From a checkpoint of a small image captioner.
Training: muon at rate 0.026, 5700 steps, batches of 384.
Data: trained on photos of plants and fungi (iNaturalist), 90422 training examples, 24.2 epochs.
Rows from block 11 of the image encoder of a small image captioner, named by matrix and row number. Each number is 128 + 24 x the weight over its row's rms, rounded and kept within 0 to 255. All counts start at 0. After the name is the row's rms in percent of the matrix's.
After each channel's rows are labels from the 100 images, of 14848, where the channel reaches its highest value: "top examples" is what is common among them; "patch colour" is the nearest of a few named colours to the mean colour under the peak. Only what is clearly more common there than usual is listed. The data: photos of plants and fungi (iNaturalist).
# pw: pointwise conv (encoder.blocks.11.pw.weight, 192x192x1x1), inputs 0-95

pw.141 100 [140 123 105 172 119 120  86 123 114 153 140 146 125 151 134 134  95 164 120 147 151 112 114 135 108 126 134 114 148 127 135 103 133 153 121  98  92  75 121 140 118 111 135 132 163 109 150  83  65 144 129 147 128 155 121 140 156  88  94 185 126 109  81 124 117 133 124 101 164 138 153 145 124 123 127 161 154 103 119 139 112 146 114 124 146 170 106 134 149 128 101  97 120 109 154 159]
top examples: order Pinales; class Pinopsida; family: Pinaceae
patch colour: black

pw.106 100 [157 141 129 147 143 100 145  80 207 114 143 112 114 119 110 127  90 138 145 154 123 130 163 144 127 127 134 116 114 134 138 136 122 113 120 151 127 115 112 202  94 114  85 138 118 187 195 123 112 123 131 161 148  90 110 143 104 125 145  99 114  99 114 143 131 133 116 110 137 181  96 132 107 118 114 125 121 146 136 111 126 177 137 136 170 129  94 145 122 139 139  82 126  87 121 134]
top examples: phylum Basidiomycota; class Agaricomycetes; kingdom Fungi
patch colour: black

pw.26 101 [114  94 125 118 124 129 114  94 134 150 101 128 194 172 109 137 137 179 103  98 162 105 154  82 153 149 121 152 134 101  98 162 114 118 179 130 101 114 110 141 163 106 164 108 120 137 121 113 124 155 142 159 161 118 139 130 140 212 114 155 127 125  96 150 111  91 114 116 131  97 105 136 177 176 103 107  97 111 142 126 119 155 148 117 146 123  76 125  81 122 143 135 122 167 142 126]
top examples: kingdom Fungi; phylum Basidiomycota; class Agaricomycetes
patch colour: black

pw.31 105 [178 150 128 133 117 122 139 152 126 135 153 113 126 138 103 114 129 130 120 106 107 138  95 146 145  88 125 190 120 144 151 105 127 133  96  95 138 130 180 132 157 136 116 140 180 142 150 144 121 167  93 130 161 129 148 116 129 103 112 150 141 170 136 114 115 146  89  88 102 124 149 111 146 130  93 155 149 113  70 137  94 141 143  59 136 140 165 133 130  99 126 133 121 177 109 131]
top examples: family: Asteraceae
patch colour: black

pw.115 098 [168 145 122 147 110 122 131 106 136 149  83 135 116 107 131 132 119 190 180 142 105  93 120 110  91 182 103 116 102 101 120 135 146 129 115 140 110 117  96 121  79 159 133 136  82 139 137 150 131 139 141 144 108 171  97 187 121 132 152 148 134 101  72 104 127 146 106 128 120 112  93 130 126 105 114 187 153 157  78 150 140 117 101 117 135 165 110 129 120  93 165 160 136 143 117 124]
top examples: kingdom Fungi; phylum Basidiomycota; class Agaricomycetes
patch colour: black

pw.70 104 [139 127 154 132 128 118 115 100 190 109 141 130  98  74 144 135 101 127 142 112 111 153 169 128 100 131 107  78 135 115 144 118 135 180  83  90 155 101 122 113 127  89 135 131 116 131 164 172 170 138 104 130 104 124 140 126 131 166 113  88 147 110 120 169 150 106  95 173 111 160 134 162 125 132 105  89 131 105 147 115 149 155 118 147 160  86 168 115 130 107  95 122 148 167 137 117]
top examples: phylum Basidiomycota; class Agaricomycetes; kingdom Fungi
patch colour: black

pw.53 110 [138 111 154 111 168  97 145 137  98 107 155 112 139 146 155 133 148 126 168 130 131 132 159 142 136 112 127 138 102 147 148 139 122 153 112 113 116  91 127 160 198 125 140  65 130 122 147  94 153 103 120 115 114 118 130 143 120 132  95 108 120 113 102 127 138 141 124 132 163 104 168 134  96 106 104  91 152 139 125 121 102 131 108 102  94 129 146 136 108 165 156 102 110  75 130 148]
top examples: order Pinales; class Pinopsida; family: Pinaceae
patch colour: black