A small image captioner, trained from scratch: encoder depths [16].
Rows from block 4 of the image encoder of a small image captioner, named by matrix and row number. Each number is 50 + 12 x the weight over its row's rms, rounded and kept within 0 to 99. All counts start at 0. After the name is the row's rms in percent of the matrix's.
After each channel's rows are labels from the 100 images, of 14848, where the channel reaches its highest value: "strongest on" is what is common among them. Only what is clearly more common there than usual is listed. The data: photos of plants and fungi (iNaturalist).
# pw: pointwise conv (encoder.blocks.4.pw.weight, 192x192x1x1), inputs 0-95

pw.79 091:56 51 47 36 58 55 43 61 41 56 44 31 73 47 57 54 53 54 33 67 46 70 57 42 60 47 23 53 50 51 35 77 53 66 54 48 51 53 56 40 23 23 59 35 57 41 47 83 44 63 49 38 54 69 40 57 39 36 40 28 34 58 43 72 49 47 56 55 55 75 53 41 54 50 64 58 53 48 40 73 37 43 55 74 41 55 46 61 51 44 41 39 44 79 32 57
strongest on: class Liliopsida

pw.31 100:58 40 45 39 41 47 51 63 41 49 22 58 26 47 49 47 51 44 58 45 81 49 53 53 49 55 54 45 73 73 36 49 54 40 60 53 59 44 59 60 47 73 60 58 52 50 57 58 58 41 50 52 69 55 59 45 51 51 37 45 29 44 76 44 39 53 45 70 50 32 49 41 42 63 52 65 27 48 63 38 72 35 36 44 51 62 40 34 77 56 42 61 64 47 38 81
strongest on: order Caryophyllales; family: Cactaceae; text has "cactus"

pw.100 103:57 47 52 45 47 48 45 57 52 47 45 40 47 67 36 45 65 57 51 67 59 63 68 58 54 39 69 56 22 58 28 71 42 45 45 75 62 51 41 44 49 42 59 39 70 41 30 50 54 57 79 46 40 47 61 45 53 43 40 52 40 41 38 44 42 43 62 34 49 49 45 66 39 41 37 35 38 48 50 54 32 71 46 44 48 67 56 38 45 78 68 71 46 44 35 60
strongest on: phylum Basidiomycota; class Agaricomycetes; order Agaricales

pw.176 099:41 63 48 49 52 46 46 46 68 42 31 59 34 45 28 72 44 49 62 43 62 39 29 56 81 56 54 77 65 50 44 58 53 44 64 48 51 34 40 59 58 70 55 42 41 36 38 34 39 35 65 51 44 44 41 51 53 55 56 60 49 35 60 36 55 75 61 57 54 26 67 42 35 51 62 63 45 61 41 53 38 41 57 48 63 61 40 58 51 46 11 45 63 64 68 43
strongest on: class Liliopsida

pw.164 094:32 34 51 53 71 55 58 31 68 51 45 54 66 56 42 28 29 48 49 54 54 51 41 59 60 48 50 55 58 43 70 35 59 69 37 38 58 59 62 48 57 58 62 46 41 58 45 40 43 59 33 50 42 46 46 50 58 55 45 45 50 49 37 48 41 41 85 32 63 39 36 78 39 56 61 66 32 61 48 42 64 53 74 39 78 54 61 24 47 47 50 32 43 82 69 64
strongest on: class Liliopsida

pw.179 101:75 59 30 41 46 30 48 54 65 40 86 53 57 60 50 52 48 24 44 49 22 49 50 59 37 32 40 52 49 46 43 71 42 64 47 56 57 39 60 50 67 50 47 51 64 42 50 47 36 39 52 40 56 44 54 45 46 76 35 52 38 53 38 62 48 52 43 33 52 53 41 48 36 55 53 58 31 60 41 60 67 42 53 50 61 49 47 41 55 56 59 36 68 46 52 36
strongest on: family: Cactaceae; family: Asparagaceae; order: Asparagales; text has "yucca"

pw.32 090:77 52 64 60 61 40 58 44 58 49 57 55 39 40 59 56 42 47 83 52 54 58 52 38 42 37 46 31 57 53 40 47 30 43 47 51 65 35 35 66 53 65 38 45 48 65 44 59 51 63 53 47 62 34 41 52 81 38 56 74 45 49 58 59 44 48 43 52 49 58 38 62 53 48 56 53 22 40 51 58 40 66 41 56 56 45 40 44 45 26 25 35 43 66 42 51
strongest on: order Caryophyllales; family: Cactaceae

pw.46 098:70 40 50 41 48 49 36 37 49 43 57 58 58 64 43 57 49 47 51 50 73 51 60 38 44 40 61 39 49 49 56 59 42 27 49 41 36 54 38 37 73 44 52 35 40 45 56 52 41 27 53 57 57 45 37 50 30 35 32 49 41 48 54 63 39 30 60 51 60 61 47 47 69 63 63 69 54 57 55 52 46 33 45 77 46 65 53 40 36 50 53 37 66 73 68 58
strongest on: class Liliopsida

pw.133 095:46 50 51 44 26 41 65 43 42 53 55 27 50 64 61 36 33 69 43 48 43 44 58 33 58 41 56 50 57 56 54 66 42 60 48 44 46 45 53 41 65 53 50 52 29 22 55 59 66 46 41 64 26 67 50 64 49 43 49 45 74 65 52 61 41 50 50 53 65 87 49 43 45 53 52 49 42 42 49 75 39 34 71 37 42 38 85 63 43 44 47 58 56 43 38 57
strongest on: order Caryophyllales

pw.137 105:62 25 56 26 78 32 50 42 41 51 35 56 68 35 55 51 62 31 54 46 56 31 59 77 47 37 40 45 51 41 46 57 52 62 43 52 59 45 61 46 33 55 50 28 49 51 29 51 26 45 40 49 68 23 38 57 56 49 59 54 42 50 54 64 40 60 67 63 50 68 46 37 43 73 41 69 48 42 61 28 44 43 47 51 61 57 58 43 47 46 50 58 51 76 47 71
strongest on: order Caryophyllales; family: Cactaceae

pw.183 095:64 51 45 51 52 63 53 57 43 60 62 62 55 52 41 56 69 53 35 67 22 54 50 50 56 52 53 46 28 43 68 49 53 45 60 46 55 56 35 36 52 52 30 42 66 46 49 44 54 42 68 36 62 54 45 41 65 63 67 58 40 43 52 54 53 40 33 44 33 56 35 55 37 48 52 67 20 38 40 56 60 42 59 47 49 54 46 42 43 38 22 36 52 61 56 30
strongest on: class Liliopsida

pw.41 102:54 73 78 46 54 39 49 45 55 52 49 46 45 37 55 53 49 69 37 43 70 69 47 51 55 52 47 34 64 52 43 50 64 48 41 32 49 51 64 47 67 40 57 53 40 35 50 63 52 48 49 32 32 40 49 83 36 44 48 51 57 36 41 38 68 51 53 45 35 27 81 40 81 60 31 53 29 58 55 31 54 61 71 59 57 48 46 21 48 57 31 59 47 39 37 61
strongest on: kingdom Fungi

pw.171 101:38 33 32 38 53 46 62 60 45 55 56 57 38 49 50 55 37 50 67 56 38 72 59 40 48 47 65 49 55 49 54 49 52 35 55 63 51 33 55 52 60 46 59 63 55 47 38 42 56 35 61 69 68 63 52 33 18 59 64 52 42 75 37 45 68 47 41 35 68 37 41 51 44 65 74 75 51 55 25 86 58 34 42 46 60 32 44 24 43 36 35 42 64 42 54 41
strongest on: class Liliopsida; order Asparagales

pw.174 099:54 57 64 30 52 46 37 32 34 51 64 36 46 72 41 61 41 76 23 39 74 56 51 33 37 36 40 34 56 62 42 19 64 67 53 45 63 68 64 34 48 57 79 59 50 45 61 47 51 54 50 64 47 57 51 67 58 60 44 53 51 47 53 24 35 52 43 32 35 37 83 40 41 41 45 45 59 60 53 33 50 59 60 56 57 38 63 49 35 58 39 61 56 44 63 60
strongest on: kingdom Fungi

pw.7 100:49 38 39 35 56 53 49 40 35 65 35 49 33 50 58 58 29 43 35 67 42 51 53 53 60 49 44 54 46 28 61 64 36 59 49 48 40 78 55 63 52 52 46 33 30 54 57 44 32 58 50 52 30 51 59 38 44 42 85 60 59 40 34 38 60 41 59 57 56 45 53 63 51 59 71 62 61 38 50 35 46 61 77 47 62 56 45 57 51 36 39 52 24 55 27 22
strongest on: class Liliopsida

pw.84 097:49 48 36 49 82 58 49 49 30 37 48 36 82 77 49 60 64 51 55 43 57 48 59 59 64 29 51 42 56 36 48 55 41 70 54 71 53 54 71 31 55 59 64 47 59 49 47 41 50 49 38 54 41 47 43 43 32 36 54 52 50 47 53 56 60 45 52 59 68 62 51 40 43 41 51 66 27 59 37 42 55 43 42 58 29 47 38 52 39 38 64 51 51 51 40 74
strongest on: class Liliopsida

pw.127 094:26 56 72 39 77 46 55 50 55 46 66 51 47 68 39 52 49 61 56 40 59 45 78 67 55 47 47 48 37 37 32 48 32 67 52 47 71 47 58 30 65 43 59 47 49 46 55 36 59 41 39 63 45 39 32 31 64 50 50 59 60 48 56 40 49 53 52 34 57 51 59 48 27 45 44 61 30 47 48 70 47 53 43 42 34 33 43 67 41 34 33 17 67 50 51 54
strongest on: class: Liliopsida; order Asparagales; family: Asparagaceae

pw.163 112:50 64 40 58 21 69 56 54 39 38 64 53 58 55 49 47 39 82 31 60 55 64 33 64 52 52 55 53 23 47 68 60 61 43 56 55 37 57 52 42 26 44 58 51 48 36 29 47 78 35 55 52 49 35 37 53 50 59 39 40 36 76 49 45 69 74 34 51 50 43 47 50 63 63 47 60 37 38 70 49 53 46 46 57 74 75 38 38 31 34 48 45 59 42 46 48
strongest on: kingdom Fungi

pw.105 104:36 64 32 32 36 68 52 58 36 53 66 34 57 38 47 52 50 39 41 50 43 54 40 44 60 46 53 63 70 47 37 64 44 51 68 38 44 50 45 42 46 56 55 59 28 28 38 66 58 33 59 64 62 74 50 48 57 48 41 51 49 48 43 55 40 69 50 42 44 38 49 53 40 58 34 54 53 40 41 54 49 45 60 34 28 39 55 55 58 51 59 46 51 48 37 49
strongest on: class Liliopsida