A small image captioner, trained from scratch: 24.2 epochs.
Rows from block 4 of the image encoder of a small image captioner, named by matrix and row number. Each number is 500 + 50 x the weight over its row's rms, rounded and kept within 0 to 999. All counts start at 0. Numbers have three digits each.
After each channel's rows are labels from the 100 images, of 14848, where the channel reaches its highest value: "peak at" is the part of the image that holds the peak. Only what is clearly more common there than usual is listed. The data: photos of plants and fungi (iNaturalist).
# pw: pointwise conv (encoder.blocks.4.pw.weight, 192x192x1x1), inputs 96-191

pw.125:509624431489487522455536441558514547494462466481498500521488500528482490470586437582489495532515403486448444484485475499560468510562404449510483445515482520588518641573445541524572480499438607511460420444482450454515458515477467614613485430493527497528439586436504463552603581504485520449
peak at: top centre

pw.167:443456395451540528397491536455463481440625491435428505468530462593532500402529456513503452436528463470399535410501563547524547551479562447531491547536431475475484443508497444487532374436564550490515474512445451526527518534442508599482518486477481502632489530601520429545538506503394430502
peak at: top left

pw.165:388491560510461537480459454516568546464475471483568532515548427507559513496449567532507562535489486595637430484456488493446472489564415506461507419412582520485492529528446495539466513594450474477494519631462520493615467503479467488555447594539429504471494496523511445586482549506472498457
peak at: top centre

pw.48:556449527507455485479474397499464526486596454628494488512505400504535487582529486464514538390529519584595548470561522442493446552472416598481448484508429434590528526580492560406460485458437472518492562353533454585508551493531459498430536582442450489516447455405466573479503571451559520499
peak at: middle right

pw.171:449498481441575490463592430442519487421432609514552602613505499500521557515436406456542470519579484508440503497554507511557504515500556436450577497511482561577417502515506467478520494509601556485488485481510471437504502426487531492495487493468558400541484479456476478500568493499445570434
peak at: bottom centre; centre

pw.0:596476490475400509528489533567464456482463489534509459521493369527417529481490516505447557549476398455542488516504523478508570537449442471455570397557483528499522632498437467487431516477493532573469571571572501527542423449484466497539512511461470546520474467483506535467399436620559481579
peak at: bottom centre

pw.177:466584515538608442523446423514490517384387533451483509540504409505506448604565525392531486418451594470547493542506454437513527541613483445489508528511479538449513539485425493502501457520571444538513507596497505525517475571562511441535491502490441489480486424668412481530466520417508543474
peak at: top left

pw.94:411517432498596564393550461493601520488455484414523479500537484492562376501526449550561485463427532388597454559473455424534481528494447607459609513526544556487517524384582460507562459471466503541477547481519542364460510525526555453484431487508503525476486549555478534452431522469578508472
peak at: top left; top centre

pw.50:539482534536448477539510572513531510491471500507444460500398517482493405414482485531505532476440492504507432471400527502560521565467523507522492537426519471535430413485450513556545532543474525521531519488428459515469603535581568525531455519441514448494510514463613528533402489450471488563
peak at: centre

pw.164:555430538447434452439514412585420538462584539461558490499532479598577499535541524509489546504531471491549443426477522585532468490510530451412586473513563478483423423471483521470550477421536504438576494440533475435613487509482518471502441501539504475474488512550457497457463522395502457473
peak at: top centre

pw.30:456682510483528536512489495535471472591396457462505530600473473549507495542593481510481512426478488523442543520479445462428501559478473475484544497478462434498467426446515540517484521556455485545538407523523532514610472682517420497496464529519421410608475491519517515468483482475480572466
peak at: centre

pw.115:506538533495503548422482468487500501534474547517540560525541478585378523448538518453587532468540496554463553524452485508490531547527480405526493451533518523485489516591519468422529480445492481483489379573566577419490522678532562480466467550518419507522473516427458559420547432503539419559
peak at: middle right

pw.146:502581550449445535545447507511542516456469506485476470530564627502520531484483520500447483529484454463475506469456367458435503570574582527511417494440491488573502568447483518521485518489501538489501578478590459515539560563444485498569464449551476414500449505496509495495513484487389472459
peak at: centre; top centre

pw.68:550459489485579429405462481641535506558504495485511498463497499449485548564451565515495529518571444576443571507528562510490434518551461514445550549551521501557460637466483417594575511582468500400520517499557438531525536479503423473461543487501493460514417523510509433466513489433441469533
peak at: centre

pw.108:537494500520529480466566459457390468537472554530487440530519428508550520547490483444504558488518564507463542394501573526474465504571688486539457596507493500614527505517519558497458435383500495452518544513480389509412503464490437485482460547505447564478376516529606565502447532562520494562
peak at: centre

pw.65:533473438532453441520433487475490482548468497497496515493520485482469546460539489556411525500484444474463415514439595528543456452529589472591688515473509501549375490483491482468436436482468476501453448582462460454633544436506409558396490440571434486547428482597476516493531508504545480428
peak at: top left

pw.58:525471532502477487477603479556539460479471534535488612464481535476563447569578432523446574455519540531523478499433496564439549504438462423519503362565573506500613528530394543455540488473511501451483541497556436556417533449495487475466541499540465588522529450560471484455531498441493394543
peak at: top centre

pw.3:518563477522532621555410407531487451403451372503536512458629424582552524486372464542507515514578494565552488502482536427559490401461509569572476497427532516494442520459467457540486522541486513566513531469488519511526517568515424503450479488569497515571483585560504537433596458474473504533
peak at: top centre

pw.19:494556534503422478590531548624531458555522436502408515516468516503490442587547469455511510516519445515477556432556459444493407493422495550483502503512539532488427485523497479541641415591491545431513485514491480503476515502502520562467473547423474462434590450535445477492498490398556382590
peak at: centre

pw.132:589615529492647473540492459542457506421406380436474483571524519502496530472486554554461472540551515566438403539414576480579446512611375549466484445558529469515522483517487559508545496441480459501506451532475510474528521479540568529539479465561513568619479473552458486438486376481484464533
peak at: top left

pw.120:473479503611608542477478432472468490544498428511482504482444502457466516450632534543624479481522453507514423521479515553553564520557604487514481517505443584573447490456448519503561440484447571455456522445482445553530448480375506548496528461552493539442549407567532522468535507436536553582
peak at: top left; top centre

pw.72:505454438380449475539414474572540416449512493490546453506440477551568485541487432479453500588580518543478518485507557500577433598436443500499579534442487417475507470495458446493490411508539489563556511547487560557548583550524441488432512457487548454490453593567461463581519454532445555463
peak at: middle right