From a checkpoint of a small image captioner.
Model: 5.55M parameters, 32-pixel images, encoder arch convmixer, encoder norm batchnorm, encoder activation gelu, encoder patch size 4, encoder depths [16], decoder width 256, decoder layers 6, decoder norm layernorm, decoder activation reglu.
Training: 5700 steps, batches of 384.
Data: 90422 training examples, 24.2 epochs.
Rows from block 11 of the image encoder of a small image captioner, named by matrix and row number. Each number is 128 + 24 x the weight over its row's rms, rounded and kept within 0 to 255. All counts start at 0.
After each channel's rows are labels from the 100 images, of 14848, where the channel reaches its highest value: "strongest on" is what is common among them. Only what is clearly more common there than usual is listed. The data: photos of plants and fungi (iNaturalist). In brackets: how many of the 100, against the usual share in percent.
# pw: pointwise conv (encoder.blocks.11.pw.weight, 192x192x1x1), inputs 96-191

pw.89 [117 148 119  78  96 132 130 157 128 192  95 140 169 136 132 132 132 126 100 103 119 125 124 134 147 145 138  84 157 130 110 105  89 100 105 144 147 179 143 115 107 131 132 193 131 122 100 127 180 101  98 160 116 124  85 123 118 140 133 128 117 176 134  92 101  76 119 128 132 136 116 106 158 145 107 152 130 171 112 117 121 117 157 136 163  96 105 116 121 132 132 157 146 121 134 122]
strongest on: order Caryophyllales (33 vs 7.7); family: Cactaceae (32 vs 3.3)

pw.66 [128 102 165 116 140 144 129 109 135 131 128 135 133 141 172 121 106 143 114 150 147 112 123 123 121 141 137 151 130 128 111 118 114 104 138 155 148 140 150 138 152 132 127 125 112  99 114 128 159 128 133 120 152 113 140 136 106 111 134 107 111  88 149 108 123 132 147 113 118 119 151 100 180 131 126  95 101 107 122 110 136 102 133 150 148  91  80 149 123  94 130 104 135 110 107 146]
strongest on: order Caryophyllales (27 vs 7.7)

pw.87 [134 145 106 126 122 172 124 101 115 104 103 124 118 149  66 138 168 122 130 120 114 106 155 148 137 136 118 119 104 121  86 127 153  85 121 146 212 172 124 122 128 124 135  99 144 113 100 128 160 155 153 193 168 159 137 176 165 115 157  95 151 110 114  96 111 144 133 104 156 116 126  86 133 114 143  94 118 124 198 126 150 144  95  83 114 121 125 113  96 115 164 126 121 142 130 147]
strongest on: order Caryophyllales (78 vs 7.7); family: Cactaceae (77 vs 3.3); text has "cactus" (58 vs 2)

pw.188 [112 124 174 155 122 147 133 137 162 139 105  77 179 119 123 142 125 118  97 129 116 191 148 129 136 123 172 158 135 153 151 133 139 128 145 142  97 171 124 110 135  97 121 117  83 138 123 132 128 123  93 121 181 162 178 139 138 159  81 112 136 112 138 114 131 144 152 140 106 134 118 106 136 115  77 163 125 108 147 137 133 131  85  93 126  97 156 130 134 159  89 135 121 102 134 120]
strongest on: order Caryophyllales (50 vs 7.7); family: Cactaceae (49 vs 3.3); text has "yucca" (26 vs 0.9)

pw.26 [117 151  82 147 111 116 119 137 130 131 144  94 106 125 137  95 109 125 178 137 130 158 115 113 105 109 127 147 173 139 149 137 156  92 122 138 103 129  91 121 149 109 131 167 110 120 143 170 136  82 108 143 123 119 146 120 125 151 148 147 122 126 134  96 151 151 128 117 123 130 159 137 130  74 104 124 109 164 125 103 155 119 109 113 117  99 145 135 137 129  80 172  94 138 137 111]
strongest on: kingdom Fungi (45 vs 3.5); phylum Basidiomycota (42 vs 2.1); class Agaricomycetes (42 vs 2.1)

pw.43 [132 112 115 121 154 170  86 126 160 146 112 168 114 160  99 117 150 114 147 171 139 136 107 144 119  95 136 156 129 121 106  77 104 133 104  81 179 129 102 114 125 111 142 136 129 114 107 134 122 121 131 131 140 114 135 103 129  94 181 140 107 172 140  79 120  97 144  96 119 116 124 121 102  94 161 103 153 169 144 155 130 103 109 133  91 122 122 117 108 140 127 157 129 175 102 130]
strongest on: order Caryophyllales (71 vs 7.7); family: Cactaceae (69 vs 3.3); text has "cactus" (50 vs 2)

pw.2 [112 143 111 143  99 123 143 111 113 145 100 127 162 109 114 113 147 111 144 105 165 123  81 107 112 157 135 153 176 145 139 131 128 100 134 162 125 103 102 130 100 131 145 144 156  91 146 138 159 142  87 109 120 129  98 116 103 119 122 106 142 118 115 154 186 147 155 138 135 165  69 116 134 156 156 167 143 207  86 137 113 149 127 115 145 166  93 107 117 134 106 104 116 111 121 157]
strongest on: kingdom Fungi (42 vs 3.5); phylum Basidiomycota (39 vs 2.1); class Agaricomycetes (39 vs 2.1)

pw.76 [123 122 122 104 148 111 107 121  99 124 182 112 133 108 134  88 132 117 128 117 135 173 166  98 158  93 159  98 159  77 148  84 115 144 158 123 224 121 114 164 151 144 125 141 109 151 113 139 178 174 150  88 176 134 116 157  80  96 130 130 154 169 129 146 157 138 121  98 103 156 165 134  96  76 142  89 102 133  96 142 144 160 124 115  87 110 109 109 134 115 107 155 138 132 104 171]
strongest on: order Caryophyllales (76 vs 7.7); family: Cactaceae (75 vs 3.3); text has "cactus" (56 vs 2)