{"encoder_arch": "convmixer", "model": "image captioner", "dataset": "photos of plants and fungi (iNaturalist)", "train_examples": 90422, "image_size": 32, "grayscale": true, "crop_scale_min": 0.7, "horizontal_flip": true, "rotation_deg": 5, "tokenizer": "word", "vocab_size": 1482, "encoder_norm": "batchnorm", "encoder_activation": "gelu", "encoder_patch_size": 4, "encoder_depths": [16], "encoder_kernel_size": 7, "encoder_widths": [192], "fusion": "prefix", "decoder_width": 256, "decoder_layers": 6, "decoder_norm": "layernorm", "decoder_norm_position": "sandwich", "decoder_activation": "reglu", "decoder_mlp_ratio": 2, "decoder_head_dim": 16, "decoder_fused_qkv": true, "decoder_bias": "none", "decoder_qk_norm": false, "decoder_layer_scale_init": 1.0, "decoder_parallel_block": false, "decoder_inner_norm": false, "decoder_drop_path": 0.05, "decoder_positions": "learned", "decoder_prefix_bidirectional": false, "decoder_connector": "linear", "decoder_tie_embeddings": false, "init": "lecun_normal", "optimizer": "muon", "muon_scale": "original", "learning_rate": 0.026, "momentum": 0.95, "nesterov": true, "orthogonalizer": "polar_express", "adamw_lr_other_params": 0.0027, "max_grad_norm": 3.0, "gradient_centralization": true, "max_steps": 5700, "batch_size": 384, "epochs": 24.2, "lr_schedule": "wsd", "decay_fraction": 0.2, "final_lr_fraction": 0, "warmup_steps": 280, "weight_decay": 0.03, "adamw_weight_decay_other_params": 0.01}
Rows from block 11 of the image encoder of a small image captioner, named by matrix and row number. Each number is 500 + 50 x the weight over its row's rms, rounded and kept within 0 to 999. All counts start at 0. Numbers have three digits each.
After each channel's rows are labels from the 100 images, of 14848, where the channel reaches its highest value: "patch colour" is the nearest of a few named colours to the mean colour under the peak. Only what is clearly more common there than usual is listed. The data: photos of plants and fungi (iNaturalist).
# pw: pointwise conv (encoder.blocks.11.pw.weight, 192x192x1x1), inputs 96-191

pw.42:547474439500642465538485550406454569542477524476485509481454468511505471618457492514507488600604482541443482548443512524438476550485556540468461518570482532517548454510456534581410490460535391495460467471497490578523494568612527559569489553537566605519459501490511424431496559496422490541
patch colour: black

pw.54:457492496541467474618476453529471478545481490519676458417537544423530461454496575396481506434603539529485507494467519553370460480517484488446506545564537459520517513454557556563498573434440521525473484479516466464507480614541503555436486461549485492460510403490476533493550474443498558521
patch colour: black

pw.178:478543529484515441577583581552428447492553484510512605414436578477459496474503472486476426574471499485527534455542613562379503478561544520433493498512483467486491496451559444598557437491536421475531501510574537487447507543570380459473484493487528565561484513583535499560596423498490502553
patch colour: black

pw.190:508521437474450541525541493531464429560608512496516506616525471621463497512480416484454510536441475526533419418536478481503504467538452502546526512434516495431487528551495474562445441535493484538386526463515453522427522524487596448544536668432528521525517487585538640469561449518642430470
patch colour: white

pw.27:499470444565525428532452507385478491595429442570443356491475517568588515485514507456442608463473558494405531552504524516455550456551496449368457468506424520589534566521438449522547528562586478592486486548472459450516566487593473591510557549555570551409467496549542527442460522544583446409
patch colour: white

pw.81:550476478501460486449505428577510553534461487541524493493467516524461528499525454544478592453477521475484607484421477549514498513501551464458480451532533607380498604562437453490504546537576489484498478439478475461443471535397521512462722619469480521520504653600510404439507502444559479554
patch colour: white

pw.32:444572520430486530449610670426468468462539565601509502490521471503473455579482467445448518560558506510405464478448480479498448630545549506458528541557461565526431534447465534523592419512500552465532500474535493540482423499531532503375494513528554495502491541475487467470489493502515396508
patch colour: black

pw.168:609435551454535426463508418500510491547548457502433456468451493496497521611471542593441592511467525496516503475547513405581515614491477557555533354512452459498514451505514567540540475503539582490583583470522474440554479516637512528516428483459490542583539454501494516386506547432458514434
patch colour: black

pw.67:529627445457481472657429587543455442492564462450556584463479494391544468452487527477534454480491587499484661466520492546440517498472540460490499544521492437581487421442553493592498466442457516475492488477552607499426479575490537427442470458559500634468475477498514461450404512589602520498
patch colour: black

pw.75:496413489506489508404439483626558476478564501483572563477470500471503447561451437500516417607473509508526513510569495656502494474520542495443509484504477539391432521472604484607516528513466549569542471550528561525446536534454624457524430405481488585523437422455487513608488517555545438449
patch colour: black

pw.187:406486476521488635541467499525518497463532464525530452495648520464503472457512496606589475509520525456565484521519475477478435463457561517447503505454488537563510559458508556676535518461493487482498476402449453517554497441467500438524429499571489445487489501542459558517608439553564591427
patch colour: black

pw.21:598519483482517467471440452613651486509510490511496469442497529519497505513522521592615553498538426570490485439541459473500493504491521462506543526460401474515495485613383519477538429471483394593532498466529475546548581522596352442502460551482440621562613576462512387520496520474484447543
patch colour: black

pw.63:522509397542580540480521575489469494516464493493474480464470494435518537455525485620530466515497573568505500444448399462617488516475551459567473629473393511510463511570503485450504503456533425597450476483551478468452447465600463427432519483481530483443479456456454445481546451466432522535
patch colour: black

pw.45:644488459467445545468463538457565493514499598446474489469504508621454440485470527484579424480523554512467482509467508391489510440460458568527456470450451429475530540483472489536507438437538490434433436510484515508504527469544530469591438563511533578515483559579528536483533463430470466595
patch colour: black

pw.1:633584490501467505531500493511450454513374479486533625497478609608530494471525475466422452519445441485523508471495477461471490530604470509570524476528407456478443439454487547446409464504490474432453465493568581431510514497466537519426448589480421534562559501490534556420511497431535499384
patch colour: black

pw.17:500518550475506521567550511549648444551486433525484505476516556468454507632466495534462499512571475496444491520457454534553518549495488513469516447507551446481463543482441411634518504528465486389529526434506496640479537509521450474531518576418484488521575466478476543386489527486454482507
patch colour: black

pw.186:524470459510426530475462519511523493497511517464513517490498512476422510491490583509511545492570488524566433498547478571513536517507452553450445583501483440495438662449581476439420467522526456500481504473494457560473467452503510564519635554551562594539501543542574425589413428571506521596
patch colour: white

pw.58:460596461438519488447506525474536441524509498473501427461565557478526508597473449441509466524554602594444610507494542628492498421521520520417541494458449498529511566471426506554593422479517468557472411430551556450481428658481468459473576479470490548559535431535605517398458561468471524527
patch colour: black

pw.181:489560481550527461513412513560464529456457468415570477519458540510584444578471420517454451465501469516528496459477529602429524520439513477481511510523516492480541543543501516520456458438404470470508435513485502491510504549431543547549525571444566567455459474481552459602462433586404622505
patch colour: black

pw.65:513571484579487574525505451431482548535475505459500479516542457565471376493591462448502468558480537432518497463546395552468430503421486457443498495457581467508534522518548544426402480454599435510473491440474642498510513636510502611432649548476389501442458480480636480476505538535530615497
patch colour: white

pw.4:576548519405402477437478540477535496480597593467522496439438481507444581499569542495634558553482485525483507429440469523364496486487459471490494575484587580500551511603479428479464523473498503473542384542510476558496593450565418426506407463506589503477533546530565489486510446433507517567
patch colour: black

pw.29:506476521454506481482533577512437475538541529479438433477534444548453481430528467494561510480386584475480410498538413535435560462457514502439573435527460554471546646518411494447503469505502405567593438591569537512376446475547475525407665481457444466501500533505513540443509448443560513487
patch colour: white

pw.13:570446514560457407461534431530502559515563502474517495526497467487531462532460562537592466533480500467641582460383495478480464576447479500493511528470391453525473536534540456700524485453494449476503480403485513446514475417520478487500485521540515443494513543468499590502547473490636556497
patch colour: black

pw.177:548508537469565496484554513573457449579477411462495499480554448468507479590553463462513443561516487475496485556604448559528450597494577477508532487497531498495473600459494475573507497562537492519495512411524606486462552665537451520470512463489430530473507451469624497513388514422581443502
patch colour: black

pw.73:471558497518637533473576538536573505513422514525401451600476525506432477543488483603488521585522443528514479467567499565509446673456476508422537594438521577471427429546486576471448418426484462567421480516433491544499587456580538404512478436442487554496527457498476536457518508457447577612
patch colour: black